A small rotation predictor, trained from scratch.
Model: 24-pixel images, norm layernorm, activation gelu, patch size [2, 2], layers 8.
Training: soap at rate 0.0026, 30700 steps, batches of 256.
Rows from block 3 of a small rotation predictor, named by matrix and row number. Rows with one number belong to one neuron. Each number is 128 + 32 x the weight over its row's rms, rounded and kept within 0 to 255. All counts start at 0.
After each neuron's rows are labels from the 100 images, of 14848, where the neuron reaches its highest value: "patch colour" is the nearest of a few named colours to the mean colour under the peak. Only what is clearly more common there than usual is listed. The data: photos of plants, animals and fungi (iNaturalist). In brackets: how many of the 100.
# fc1: MLP up (model.blocks.3.mlp.fc1.weight, 1024x256), inputs 128-255
# fc2: MLP down (model.blocks.3.mlp.fc2.weight, 256x1024, transposed), outputs 128-255

fc1.247 [ 99 125 121 167 109 162 195 122 125 137 156 109  86  90 152 117 151 153  90 102 130 173  73 111 117 101 138 143  94 136 101  84 110 133  74 101  86 146 166 121 129  94 135 159 131  83 195 118 147 128 132 147 155 122 141 109  98  72 109 119 154 139 143  69 138  99 113 120  84 135  44 151 119 112 130 128 164  85 127 147 146  95 150 155 120 176 123 117 141  99 159 226 108  58 110 150 132 171 153 135 157 103  65 179 142 145 116  80  97 101 118 103 182  75 135 147 109 140 156 132 128 151 145 191 138  85 146 146]
fc2.247 [118 158 193  79 130 128 124 123 100 151 127 157  56 152 133 121  95  59 167 126 149 110 103 126 171 134 187 165 114 117 123 182 139 188 109 113 167 141 116  88 110 133 144 134 101 138 150 110 149 142 168 117 192 159 150 188 162 128 110  89  71 131 153 113 140 160 110 102 116 164  90 101 226  83 150  99 111 192 149  96 124 129 150 176 172 162 139  85 115 130 146 121 179 168  99 130 107 154 160 121 129 151 137 145 105 161 117 101 128 144 188 113 105 165 113 108 137 103 151  81 144 141  80 110 131 133  69 136]
patch colour: grey (80)

fc1.511 [132 119 118 106 120 161 127 168 102 153 124 136 107 103 117 134 128 132 121 105 157 147 110 137 140 175 115 142 110 104 174  98 180 172 122 154 136 155 151 115 149 103 121 139 150 128 138 144  97  79 142 156 142 178 133 185 109 128 153 114 150 132 132 117 142  97 124  84 134 190 113  99 122 113  95 166 128  94 109 117 118 128 102  71 182 120 131  69 158 177 143  96 176 143 137 145 122 174 175  98 164 149 119  50 142  98  80  58 118 146 171 162 160 127  69 100  89  72 160  92 199 161 112 103 147 139  89 137]
fc2.511 [112 136  85 115 153 127 144 154 124 135 120  85 148 128 114 111 178 130 150  57 120 145 126 143 178 181 162 185 174 140 167 162 172 139 167 135 132 115 107 125 165 142  77 195 141 139 116 156  74 134 101  74 129  62 121 109 201 124 135 118 116 132  94 116 142  82 158  96 163  90 243 140 151 131  98 129 129  92 127 134 139  54  96  92 140 107 168 110 121 126 138 163 106 123 119 121 153  76 172  56 114 169 138 118  94 115 100 148 152 111 179 113 145 147 115 115 206 110 126 109 103 104 114 149 103 163 170  89]
patch colour: white (33)

fc1.532 [134 123  81 136 210 204 106 114 103 103  75  92  48 165 114 112 129 124 106 159 124 125 130 151 125 111  93  94 125 135  67 144 146 115 136 181 123 156 116 136 142 159 126 126 145 111 146 107  55 128  76 111 132 153 118 139  87 175  97 104 112 136  69 126 131 169  80  61  82 155  63  96 157 103  46  82 126 135 103 124 105 139 145 143 127  83 160 140 158 164 100 161 135 134 156 108 120  98 117  64 183 123 100 127 141 141 135  68 154 144 147  97  67  94 124 154 140 108 134 101 108 125 134 154 141  95  67 218]
fc2.532 [142 111 136 133 185 141 141 152 197 112 175 154 132 124 120 167 127 174 163 132 156  95  89  99  94  56 161  78 160 122  79 118 118 153 103 152 115 161 120 123 113  98 106 162 125 140 150 166  75 175  83 123 180 145 186  62 138  95 147 158 138 128  86 130 205 125 124  95 109  74 145  90 157 121  91 132 125 150 153 112 107 193 118 100 188 134 102 125 194  38 108 101 181  85 151  75 184 111 144 165 142 131 100 136 184 122 144 133 133 134 102 130  67  90 186 136 184 150 171 111 119 115 130 110 100 155 120 160]
patch colour: grey (77)

fc1.687 [ 61 130 156  84  96 138 151 140 112 126 115  56 131  50 141 113 106  73 107 134  96 116  79  89 131 123 115 113  84 123  96  72 138 204 107 110 121 100 127 111 173 137 145 147  79 145 156 171  70 144 157 132 164 102  86 116 132  84  74 123 165 160 143 169 104 132 132 134 127 199 149  70 100  75  71 175 126 115 113 115 141 147  86 124 173 194 139 134  89  71 121  83 131 119 111 118  54 134  96 121 178 160  97  94 114  94 142 112 181 134 141  83 151 130 186 168 112 138  83  99 148 162 113 145 128 126 159 124]
fc2.687 [ 95 131 172 150  96 184 127 163 162 161 108 104 173 103  76 118 189 127 157 161  95  97 201 102 104 109  86 161 193 113 171 160 191 141 178 157 202 159 167 122 121  67 126 117 150 104 184 124  46 178  94 131 117 195 150 119 141 135 111 116 168 116  76 139 157 101 176 131 114 195 118 143 130 133 121  99 132  87  89 125  99 121 149 130 172 107 171 134 141 131 107 152 155 160 143 100 121  82 114 111 114 147 149 150 124  61 164 125 131 167 108 168 125  93 134 158 110 153  95 121 120 110 107 149 101 150 145 186]
patch colour: brown (67)

fc1.742 [ 82  83 137 124  87 161 104 153 162  86 166 105  95 158 180 109 161 133 134 127 117 130  97 103 123 111 131 128 115  88 153 159  92 159 158 120 106 154 122 123 159  91  76 152 160 141 126 144 120 138 142  92 149 123 132 182  98 128 126 164 132 153 127 116  89 148  65 151 137  76 182 135 169 151 112 143 151 142 132 118  88 155 142 157 148 128 150 178 222 160  92 153 117 188  97 118 167  97 116 130 104 203 152 117 127 155  89 145  68 185 124 151 117 126 131 131 154 105  93  99 170  88  89 141 183  74 153 161]
fc2.742 [157 112 168 156 128 106 106 128 107 179  57 114  72 158 114  28 103 126 145 132 183 124 143 139 154  79 163  79 139  84 196  98 183 164  89 160 136  89 124 118 103 118  41 121 166 128 148 142 174 178  94 114  65 100 148 126 117 111 162 150  85 108 121 118 156  83 121 125 165 146  88 194 125  80 151  68 156 136 156 111 118 169 156  71 116 122  92  97 145 152 159 173 103 104 129 120 112 129  64 165 122 161 123 151 184 125 112 100 145 153 106 118 131 171  95 124 138 122 150 105 158 172 120 142 197 174 130  87]
patch colour: pink (50)

fc1.174 [102 130 147 133 189 157 156 161 170 104  55 157 137  84 104 150 120 101 117 171 121 134 161 161 128 133  64 152 103 140 116 144 133 145 116 133 100 171 146 106 129 106  79 128 115 148 178 136 177  78 129  77 124  87 114 160  53 167 135 110 142 165  96  96 103 115  65 150 178 136 103 186 135 159 158 126  92  99 142 126 150 153 130 141 117 130 136  26 101 156  87 149 129 186  91 173 142  76  97 168 101 171 103 165  99 141 183 118 208 118 111 102 123 130 144  85 106 134 122 110 103 133 143 163 102  83 145 119]
fc2.174 [116 134 126 125  95 143 114 168  47 171  47  95 143  91 122  97 158 155  90 123 143 101 198  92 167 143 123  86  71 116  68 125 174 170 153 106 145 101 150 132 121 171 135 170 189 104 105 145 113 135 158 134 122 114 119 134 104 181 174  91 166  64 111  72 143 156 118  88 140 201 123 152 167 110 145  96 104  40 120 129 143 105  98 131 152  92 134 104 118 175  89 123 141 150 108 152 161 137 141 140 178 161 133  96  87 136 128  96 124  47 169  91 141 184 164 124 122 133 106 160 143 132 131  58 128 143 109 166]
patch colour: white (39)

fc1.518 [116 151 108 241 108 145  88 133 114 110 119 181  94  98 121 151 104 129 144 137 134  86 112  74 137 165 116  91 139 129  80  23 149 147 138  93 148  86 164 165  69 129 117 145 165 141 171 106  83 143 122 123 115 184 136 152 101 164 109  88 142 109 156 151 162 157 158 143 104 217 144 109 132 102  96 163 133 100  54 180 139 129 121  57 160  85 117 131 112 149 111 148  73 130 174 124 159 144 106  78 142 138  96  79 111 124  92 122  72  88 134 139  80 106 119 140 143 149 101 120 131 105 148 135 170 128 185 197]
fc2.518 [118 121 147 126 158 121 154 134 119 159 111 126 131  93 113 144 111 115 125 108 134 110 165 183 142 138 162 124 163 121 133  89 137 135 122 135 116 113 113  78 162 149  71 187  93 160 115 146 111 160 165 161 115  89 100 136  91 119 124  83  83 119 145 149  77 128 120 124 113 140 140 106 111 107  86 127 146 174 136 133 162 122 121 138 106  88  62 155 114 104  95 168 138 128 133 136 100 183 134 139 114 118  88 119 161 101  41 185 171  95 176 138 114 193 103 101  87 161 213  86 121 126 121  91 108 138  79 164]
patch colour: orange (26)

fc1.286 [ 94 184 135  77 139 145 124  88 126 185 189 106  78  98 119  73  88 117  31 151 131 119 108 105 112 132 167 117  62  99 121 156 159 146 187 148 161 203 106 138 117  77 158 100 143 166  69 169 120 143 173  89  94 174 165 109 120 154  81 119 134 170 111 185 162 105 212 169 101 116  96 130 182 119 121  96 142 123 170  84 154  91 163 130 103  97 166  54  50 136 122 143 120 118  96 148 167 142 161 152 148 121 150 114 127 134  99 130  63 144 130 151 160 109  81 130 113 145 110 127 143  87 114  98 149  91 146 192]
fc2.286 [144 105  79 162  88 112  69  79 114 134 110 130 128 150 133 174  93 166 133 138 200  98 190 136 149 112 167 183  97 106 145 160  98 146 189 107 152 138 166 145  82  94 154  89 143 130 176 161 157 145 142 167 165 121 103 114 166 159 138 142 117 125 189 102 107 129 128 180 101 153 115 137 115  77 150 155 116 118 175  69 194  73 137 107  86 182 171  88 149  87 164 174 143 102  40 112 132 132 151 114 171 164  77 176 136 131 112 163 120 102 146 102  92 142 108 169  91 187 123 140 146  81 164 102 155 103 148 158]
patch colour: cyan (31)

fc1.582 [168 161 118 137  96 104 144 114 122 114 165  78 168  74 143 169 146  63 161 136 108  23 168  71  93 141 163 158  93 166 118 139 121 146 174  90 159 142 126 121 135  75 123  92 148 101 147 121 111  98 106 107 170  68 137  54 106 137 145  88 106 176 106 130 108 151 102  89 133 133 132 156 156  82 153 139 141 106  91 148 151 161 114 136 121 146 151 124 143 178 136  47 124  91 162 181 185 180 153 113 128  76  84 170  99 137 111 124 110 148 100  77 108 133 132 104 176 154 145 108 115 130 160  82 122 112 168 113]
fc2.582 [123 136 148 143 104 129  85 154 139 135 217 105 113 172  96 127  82 126  87 136 124 185 164 136 128 166 126 104 118 142 121 137 115 131  68 137  87 129 174 153 123 131 139 157 102  84 128 133 126 180 155 130 208 140 136 162 153 136 178 167 126 169 148 122 135 140 119  68 169 156  63 122 152 178 110 118 107  76 144 151 121 140 140 138 126 120 122 221 139  76 102 123 114 110 125 118 145  79 124 164 140 119 130 198 225 138  51  99 149  90 164 100 106 126 103 139 110 131 147 107 118 153 104 142 136 127  49 144]
patch colour: brown (51)

fc1.389 [ 53  87 113 179 146 176 171 166 202 108  93 110 138  70 134 147 121 148 124  82  67 123 129 123 116 109 133 144 141 108  83 138  83 107 109 160 109 175 180 125 108 106 145 156  95 135 162 135 119 109 123 126 124 146 101  88 175 118 165 179 117 152 162 115 190 144 149 153  98  59  69 173 108 116 114 146 135  92 151 121  74 205 135 143 108 101 120 134 148 157 102 132 143 101 169 123 126 127 107  86 115 165 100 119  96 148 146 145 125 123 150 133 147 129 120 111 131 168  77 152 131 109 128  92 128  80 157 122]
fc2.389 [ 95  99 159 137 186  85 121 154  71 131 112  83 148 121  78  91 142 116 103 126 100 180 128 164 163 111 133 165 117 156 102 137 116  80  91 128 134  77 211 147 118 150 133 145 157  97  79  69 193 143 178  87  91 128 123 120 145 162 131 131 173 183  74 125  96 143 156 115 122 119 161 106 119 125 180 108 146 106 120 119 135  95 126  73  52 125 125 139 100 126 142  99 131 132 156 111 176 166 147 148 117 119 129 163 127 175 185  77 130 177 114 111 128 146  86 116 130 108 132 156 134 147  81 191 180 130 117 166]
patch colour: black (34)

fc1.607 [ 64 146 128 154 103 195  69 163  97 139 185 179  76 128 122  82 155 184 137 151  89 106 122 181 166 109 104 142 172 158 113 122 137 176  82 124  97 129 101 110 132 177 119 122 148  72 108 141 125 170 118 159 159 132 112 116 152 169 118  95 153 129 129 132  95  67 128 118 151 163 142 102  93  92 165 156 155 148 132 124 111 126 136  97 119 119 167 131 115 115 165 131 126 165 111 107 151 118 103 109 192 122 128 176  48 152 142  93  90 117 127  61  86 124  64 107 148 120 125 147 150 133  95 103 103 162 100 162]
fc2.607 [105  97 150 133 135 148 197 108 112 118 132 132 141 190 133 155  93 134 155 139  94 122  97 145 121 156  91 183 161 145 156 168 159 144 166 110 131  86 133 112 132 129 110  83 114 115  78 154 128 177  83 160 195 142 112 167 189 127 149 182 116 107 165  86 128 141  73 137  80  59 178 120 148 129 130 164 150 108  59  88 146 143 108 113 106 117 171 192 156 193 108 143 100 200 139 141 164 150  85  72 160 122 123  92 168 113 136 126  96 103  89  98  32 152  93 179 105 145 110 146 142 127 115 136 121 145 179 111]
patch colour: pink (29)

fc1.91 [133 109  78 136 144 136 170  71 140 168 110 138 146 139 148 121 121 126 105  64 115 123  78 186  54  95  93 152 152  83 122 127 123  58  85  90  99 140 156 131 163 164 156 132 114 101 121 128 154  99 128 102 136 119 121  88 111 140  97 106 110  60 155  94 123 101  93 105 155 169 129 120 140 112 148  96  83  93 130 132 138 177 101 132 158  73 101  69 118 112 108 124 142 113 111  98 133  98 229  95  69 143  22 171 150 177 130 103 169 130 147 156 149 185 115 127  78 125 113 124 130 123 198 162  94 137  99 148]
fc2.91 [162 103  93 127  72 154 164 142  78 160 111 131 119 112 151  88 133 136 151 138  94  65 128 148 162 121  86 116 114 157 120 103 121 136 121 153 110 151 184 107 157  91 159 139 103 144 139  72 123 120 189 160  99 102 136 192 107  55 105 139 126 133  91 135 173 173 159  79 184 104 107 138 164  81 118 155 172  67 169 165  74 113  47 139 147 103 133 101 106 151 203  98 138 109  85  85 119 166 128 112 129 100  92  89 124  69 142 150  73 103  82 142 109  74 110 103 118 136 153 151 109 153 107 125 163 128 117 166]
patch colour: black (44)

fc1.647 [118 102 118 133 167 144  88 124  74 131 187 143 131  82 119 119  85  72 169 101  82 104  59 119 121 136  46 150 162 137  68  68 102 122 193 132 125 112 192 123 148 156 142 152 108 186 170  95 113 126 111 162 126 117 138 138 134 192 155 164 133 123 149 169 172  97 106 108 151 125 149 107 133 110  99 126 139 156 139 167 111 115 111 165 163 104  95  99 100 152 132 133  68 156 170 139  96 120 123  95 140 135 129  64 156 177  77  59 164  82 142 131 129 117 135 124 112 138  97 124 105  89 108 179  67 128 148  75]
fc2.647 [146 137 108 134 206 103  97 141 108 120 112 133  82  93 121 132 170 175 151 118 162 183  96 180 125 103 117 102  90 145  77 128 151 156 143  39 141 100 144 159 174 159 136 157 120 118 152  85  98 134 155 158  97 161 103 206 167 145  80 121 127 113 117  94 119 116  68 113 137  47 111 155 121 104 144 116 128 154 122 101 149 128  92  73 134 204  91  99 111 103 139 140 114 146 129 134 134  86  79 106 115 146 154  92  91 106  96  74 172 177 118 115 161  58 139 154 124 124 134 176  58  73 138 125 122 138 156 113]
patch colour: cyan (29)

fc1.57 [143 118 156 157 139 133 107 139 128 114  78 134 132 101 145 156 125 118  96 150 172 186 109 170 141  97 142 120 134 133 119 127  92 117 176 144 152 155  72 140 203 148 167 102  96 111 132  98 131  90 117 195 102 121 136 173 126 112  99  97 173 143 199 119 134 130 129  96 150 134 135  75 179 115 133 173  74 130  86 170 131  78  90 142 176 107 121 132  79 161 133 128 168 149 181 154 135 170  72 114 109 175 113 125 129 126 114 157  92 120 120 128  51 145 118 237 144 163 168 188 159  64 159  86 133 120  98 107]
fc2.57 [ 91 159 136 133 128 111 189 176 149 141  86 143 154 154 170 120 112  66 103 176 102 120 167 155 147 167 138 118 116 126 118  77 167  87 128 115 175 148 135 136 145 166 122 120 131 116 127 110 211 118 100 175 113 121 136 104 146 148 124 120 178 124  68 214 126  97 118  28 104  74  66 162 130 133 157  94  91 168 139  85 146 148 169 184  81 106 132  77 202 124 146 102  96 114 126 144 165 129 129 141 102 113  98 108 107 169  91  96  88 168 123 157 123 111 119 132 139 110 165 110 100  84  94 153 148 141 141 141]
patch colour: brown (74)

fc1.333 [153 116 126 105 112 186 128 106 135 143 231 117 112 148 142 179 113 123 116 195 118 226 100  85 137 118 149 163 119 118  44 135 127 110 103  85 119 147 115 143 152 121 119 132 115 102 142 190 170 118 154 121  79 121 124 120 130 138 127  97 114 134 117 130 139 146 187  98 154 150 108 116 122 127 165 161 133  98 125  93 176  66 159 144 138 139 139 128 124  79 107 109  97 110 134  97 135  92 122 148  89 136  97 152  96  44 140 133  95 109 147 136  96 155  60 128 101 138 114 133 190  81  86 150  92 171  92 133]
fc2.333 [177 128 111 136 121 177  76 108 143 101 113 122 145 128 205  91  59 137 122 129 143  88 112 114  96 114  87 176 150 122 151 136  93 150  94 152 145  82 103 134 112 123 125 138 156 107 114 136 184 120  79 154 133 117 146 126 122 128 152 195 123 125 151  94 102 124 137  75 160 165 163 112  95 139 132 215 147 151 176 138 101 136  72 128 108 100  92 117 105 212 114 169  41 133 139 145 128 126 177 112 137 127 178 107 177 187 101 119 124  91  85 143 130  83  51 138  97 139 103 175  92 148  95 171 116  32 123 156]
patch colour: pink (45)

fc1.285 [180  37  87 161 108 167 131  74  70 120 146 232 122 153 161 102 108 152 160 156 130 102 125 152 145 150 123 175  87 162 152 107 183 105 133 124 170 155 178 118 212 188  95 160 133 131  47 150 142 115 137 124 122 177 133 126 127  79  94 131 121 117 146  94  85  93 134 127 111 111 130 148 138 108 137 151 144 142 166  90 167 130 146 123 166 165 147 112 107 160 145 151 171 159 125 141 156  88 117  43 152 186 190 126 136 156 114  98 153 142 105 118 129 146 126 140 143 130 195 144 168 158 168  80 160 147 200 146]
fc2.285 [165  51 124 153 183  88 149 100  84  81 111 115 149  91 139 128 192 146 187  57 150  51  62 104 114 116  70 122 173 197 133 119 113 117 127 115 133 120 102  77  77 150 109 102  84 135  99  79 144  79 176 149  94  84 131 125 115 139 102 170 121 150 151 151 121 143 131  98 166 107  84 118 152  80 116  98 127 116  89 104 122 115 122 176 139 121 104 115  95 132 137 147 128 199 132 149 114 150 148 198  76 112 108 124 153  66 156 122 135  88 144 142 122 114  91 193 117 130 181 121 144 110 117 141 173 152 102 198]
patch colour: white (63)

fc1.30 [166  95 138 103 108 120  97 146 140 169 148 121 120  96 129  51 154 152 176 139 122  79 178 169 139 164 116 110 128 137  97 113 151 120 116 134  60 144 157 127  71 179  79 143 125 139  99  97 149 149 113 119 154  98 143 127  90 115 105 118 157  92 173 135 134 150 159 138 166 132 141 152 148 138  90 137 130 176  95 112 143 105 188  99 116  65 144 196  83 152  92 115  86 163 157 160 145 116 125  48  86 191 160  99 131 104  59  66 150  84  98 154  95 203 114 157 167 142 119  98 169 145 127 110 182 157 117 120]
fc2.30 [185 142 103 110 152 135 120 134 139 145 152  48 125  93 195 110  82 144 144  94 189 121 189 169 124 102  69 172  96 109 134 133 160 112 120 144 129 137 130  76 133 163  84 113 108  89 131 135 123 135 181 164 148 142 142 132 169 155 160 114 110 161 116 147 201  81 163  94 153 172 144  88 218 167 163 132 106  97  93 155  90  97  67 108 136 156  98 134 125 170 118  71 110  88 184 135  84 137  71 108 149  99  28 179 175 112 151 122 173  61 100 114 216 116 118 149 178 185 153 156 129 148 144 121 129 107  92  44]
patch colour: white (32)

fc1.279 [122 103  64 157 155 119 168 131 126  89 108  95 139 119 139 175 152 216 143 158 150  73  40 128 112 118 131 133 171  89 179 100 113 197 155  84 137 131 191 196 114 126 141 148 159 147 118  92  67 129  82 108 101 118 150 181 161 177 123 172  97 142 130 117 166 131 143 175  51 168  95 151 102 148 104 199 146 144 163 143 170 164 102 149  93  91 130 156 114  97 133 145  66 135 108 161 111 152 170 164 141  80 139 130  95 159 152 144  60 117 129 106 142 128 209 170 146 105 169  92 148 121  83 130 156 191 114 147]
fc2.279 [120 102  77 151 129  94 152 124 186 140 118 169 117 128 127 121  75  93 161 105  97 108 157  91 121  82 100 151 117 160 137 187 139  85 129 146 152  82 134 158 108  81  76 188 116 164 141 174 210 112 142  52  87 144 163 160 173 144  85  84 124 160 153 131  77 123 142 109  80 152 141 106 115 181 150 129 173 175 146 143 129 168 138  77 161 142 107 105 129 108 221 134 104  76 117 181  66 109 162 152 137 119 121 110  87 108 115 117 141 109  64 160 116 104 126 145  80 133 117 133  63  96 122 123  79 156 142 106]
patch colour: cyan (29)

fc1.691 [146 150 129 112 121 172 147 148 106 106 110 125 156 126 183 138 101  94  92 141 131 127 123 151  73 133 122  91 126 145  99 159 106 119 110 150 123  91 102 110  76 112  85 144 180 113 146 112 119 140  69 135 203 127 114  79 176 119  84  94 137 195 134 153 117 120 210  94 113 150 123 141 150 168 147 124  88 108 159 119 113 119 132  99  97 143 108 139 110 152 180 172 134  69 106 140 115  96 182 100 126 103 159  96 132 171 129 178  80 108 170 160  84 186 132 121  67  80 136  92 128 158 175 169  90 122 139 152]
fc2.691 [ 96  74  86 135  72 104 160 168 163  73  96 100 134 130 101  96  90 119 197 131 185 168 182 138 129 140 117 147 152 123 138  87 102 105  87  67 112 121 190 149 122  92 127 120 141 121 124 137  45 119 133 133  90 105 149 111 155 108 131 116 138 152 132  82  63 115 116 123 132 129 111 143 121 120 167 141 154 161  93 171 116 154  98 124  99 118 145 155  96 116 123 174 102 105 120  44  61 162 189 155 116 115 126 124  90 111  83 148  84 154 160 109 149 161 135 149 144 118 117 153  83 167 151 175 150 158 164 134]
patch colour: pink (28)

fc1.753 [ 95 161  99 125 131 150 114 155 118 131 112 197 118 156 137 117 109 179 130 169 104  63 132 132  62 160  77 179  82 154 156 122 114 135 117  81 163 149 117 129 110 167 108 172 204  74  78 172 142 185 180 157 185 111 113 124 162 150 121 103 126  85 172 105  81 127  88 134 152 188 158 126 136 116 141 131 112 141 188 143 110 150 124  92 104 110 137 143 126  99 183 140 223 139 134 124 100 117 161 118 113 175  96 186 134  90 161 119 148 103  35 173 133 172 161 174 126  99 109 126 106 159  85  79 123 101 141 127]
fc2.753 [128 141 160 140 111 130 133 126 127 136 110 140 122 153 160 178  84 100 108 137 110 108  79 109 169 170 114 111 102  90 118 170 129 175 113 119 119 171 115 125 122 131 135 131  91 178 115 156 179 124  93 127 107  92 197 114 153 168 147 122 129 148 123  91 123 139 146 117 142 126 153 158 129 160 105  86 157 182 126 154 216 110 161 184 124 160 134 228 166 148  32 118 136 135 111 138  62 121  65  60  72 123 130 161  80 154  88 165 162  73 190 146  89 137 121  76 124 197 184 149 130  99 137 133 133 129 162 148]
patch colour: white (50)

fc1.323 [ 72 101 144 104  97 128 102 179 185  98 112 162  89 112 208 162 145 104 113 192 139  85 150 150 156 160 149 106 179 212  75 117 157 111 138 136 131 140  89 109 145 144 147 135  73 123 117  82  77  87 104 115 164 106  99  86 111 104 123 135 147  89 122 146 184 110 104 165 165 155 191 133 142  93 134 137  99 188 118  80 134 174 126  97 142 124  87 139 162 153 125 138 105 118 125 136 120 123 144 111 125 134 139 177 143 196 100 132 104 184 213 124 118  65 114 178  66 110 152  92 171  98 115 156  64 172 140 151]
fc2.323 [128 129 150 165 166 119 176 160 163 215 150 139 151  90 125  87 132 114 129 132 114 167 128  65 135 108 142  62 145 114 138 168 136 111 170 182 121 111 165 128 119 211  73  87 151 138 142 173 151  68 120 128  87 111 185 147  70 161  99  97 130 120 140 125  94  97 167 193  97 109 193 109  58 136 120  87 166 100 140 162 131 120 157 166 132 107 119 104  96  94 165 188 212 137 107 103 143  90 137 137 125 112 113 192 114 182 128 128 171  92 149 114 161 112 129 135 111 162 145 173 137 107 175 139 101  42 133 105]
patch colour: pink (29)

fc1.493 [ 80 149  59 136 105 109 205 199 118 103 146 103 130 110  90  91 161 139  83 142 174 140 162 124  95 111  99 167 142 124 174 139 213 142 141  98  92  97  75 178 138 122 119 201 127 149 210  50 158 148 149  97 156  87 131 117  82  75 122 151 138 160 167 164 194 141 138 112 184 199 114 115 126 124 120 100  98 180  92 119 172 147 100 104 167 129 136 190  97 163  66 123 168 104 168 145 126 137 105 153 155 116  90 153 118 116 170 156  93 119 156 150 125 117 153  73 136 181 138 139 132  64 151 131 143 164 146 123]
fc2.493 [102 154  67 124 142 107 160 137 149 101 155 144 164 112 140 197 152  99 145 148 174 100 210  68 143 106  91 168 114 153 166 162 107 141  88  98 131 119 142 114 145  87 102 166  99 117 157 111 108 163 128 151 143 117 102  99  75 144 135 121 107 146 162 102 138 171 117 156  28 120  77 173  92 189 108 117 122 118 114  73 179 131 107 126 156  56 145 106 115 143 157  86 146  52 134 105 127  82 105 149 137  89  74  96 143  90 148 125  94  88 132  88 106 102 147  95 141 162 120 143 124 125 111  59  55 170 132 115]
patch colour: brown (72)

fc1.657 [124  83  89  86 119 116 106 154 122 148 144 175 177 166 103 160 158 147 146  79  89 104  87 127 137  72 168 156 172  89  96 139 124  75 170 139 136 132 168 116 117 137 147 113  97 172 118  77 100 117 116 130 124 121 145 122  79 129 134 143 129 157  84 129 172 143 173 157 134 118 167 111 193 147  68 197 173 146 131 125 167 120 138 122 136  65 135 128 168 147 148 139  77 168 189 121  99 145 140 121 135  84 136 114 160 161 107 158  88 177 127 128 233 111 159  98 134 154 159 112 110  85  93 156 117 159  84 128]
fc2.657 [142  81 109 135 160 131 131 133  68 185 140 142 139 154 132 126 103  92 104 114 109 102 120 165  90 134 134 165 138 114 115 129 104 193 191 147  81 100 188 173 106 126  99 104 128 105 143 131 156  68 115 148 130 151  94 115 130 198 110  79 155 118 110 101 108 125 127  87 109 142 120 111  84 176  79 110 126  97 152  66  96 148 181 129 113 123 165 105 178  64 120 172 150 142  79 110 140 167 114  97 124 142  97 127 124 115 123 144 163  74 114 132 172  49 120  81 110 119  59 117 123 136 127 113 119 161 146 144]
patch colour: cyan (29)

fc1.504 [152 139 118 113  78 139 104 134 102  90 109  96 138  70 109 150 125  74 119 100 143  62 146  94 149 114 116  84 131 113 128 139 121 158 158 105 153  80 127  65 178 150 109 156 124 181 174 123 128  73 129 136 167 159 143 175 183 132 128  84 115 143 191 151 112 132  69 104 125 112 137 130 147 141  82 161  73 157 157 144 143  82 105 179  71 129 164 126 158 132  91 108 141 155 119 137 119  90  87 135 134  73 124 209 112 151  94 141 119 127 160 113 172 154 168  95  80 121 156  95 109  91 168 153 112 146 171 194]
fc2.504 [187  81  79 173 143 173 128 144 104 160 152 183  72 148  79 145 154 132 119  94  68 152 126 168 151  83 139 189  98  82  56  89  86 109 137 176  93 143  43 194  99  98 140 109 175 145 124 103 127 124 126 115 127  99 121 133 136 107 159 122  97 100 126 143 128 139 111 119 104 132 141 129 156 120 167 140 154 139  90  71  96 138 154 167  56 135 149 119  69  77 145 105  85 112 130 157  57 227 163 157 142 132 152 121 138 193 105 115 113 118 143 134 158 152 135 130  98  82 115  84 179 130 159 145 134 103 143 169]
patch colour: orange (36)

fc1.0 [148 169 175 125 155 122 157 136  81 176 220 137 112 118 178 121 118 102 162 132  81 133  91 124 114 111 147 157 156 142 124 132 146 103 137 160 165 145 129 136  91  71 154  65 136  92 168 150 139 138 168 202 157 153 128  87  46 142 100 121   0 126  89 143 117 128 156  92 141 129 129 166 115 144 123  94 145 164 101 126 133  84 138 120  86 141 168 156 187 137 130 140 112 141  95 134 118 112 149  95 126  82 137 125 127 181  90 115 136 107 107 129 121 185 152 121 132 139 143  88 117 121 178 132 132  98  89  68]
fc2.0 [ 97  98  90 154 112 145 112 127 109 160 163 181  92 152 129 134 173 154 174 178 119 160 148  90 108  95 125 117 105  91 157 193 142 141 143 181  93 174 102 199 148 112 126 168 120 120 103 148 100 141 122 172  76 104 118 111 105 153 138  70 117 140 140 125 153 120  87 149  49 106 142 103 138 162  80  83 115 144  99 116  97  82 184 152 120 172 118  88 177 135 145 171 152  89 125 150  78 158 120 136  81 121 133 169  89 163 168 126 101 167 110  76 119 137 132 128 146 123 183 112 125 109 149  98 195 130 135 117]
patch colour: pink (55)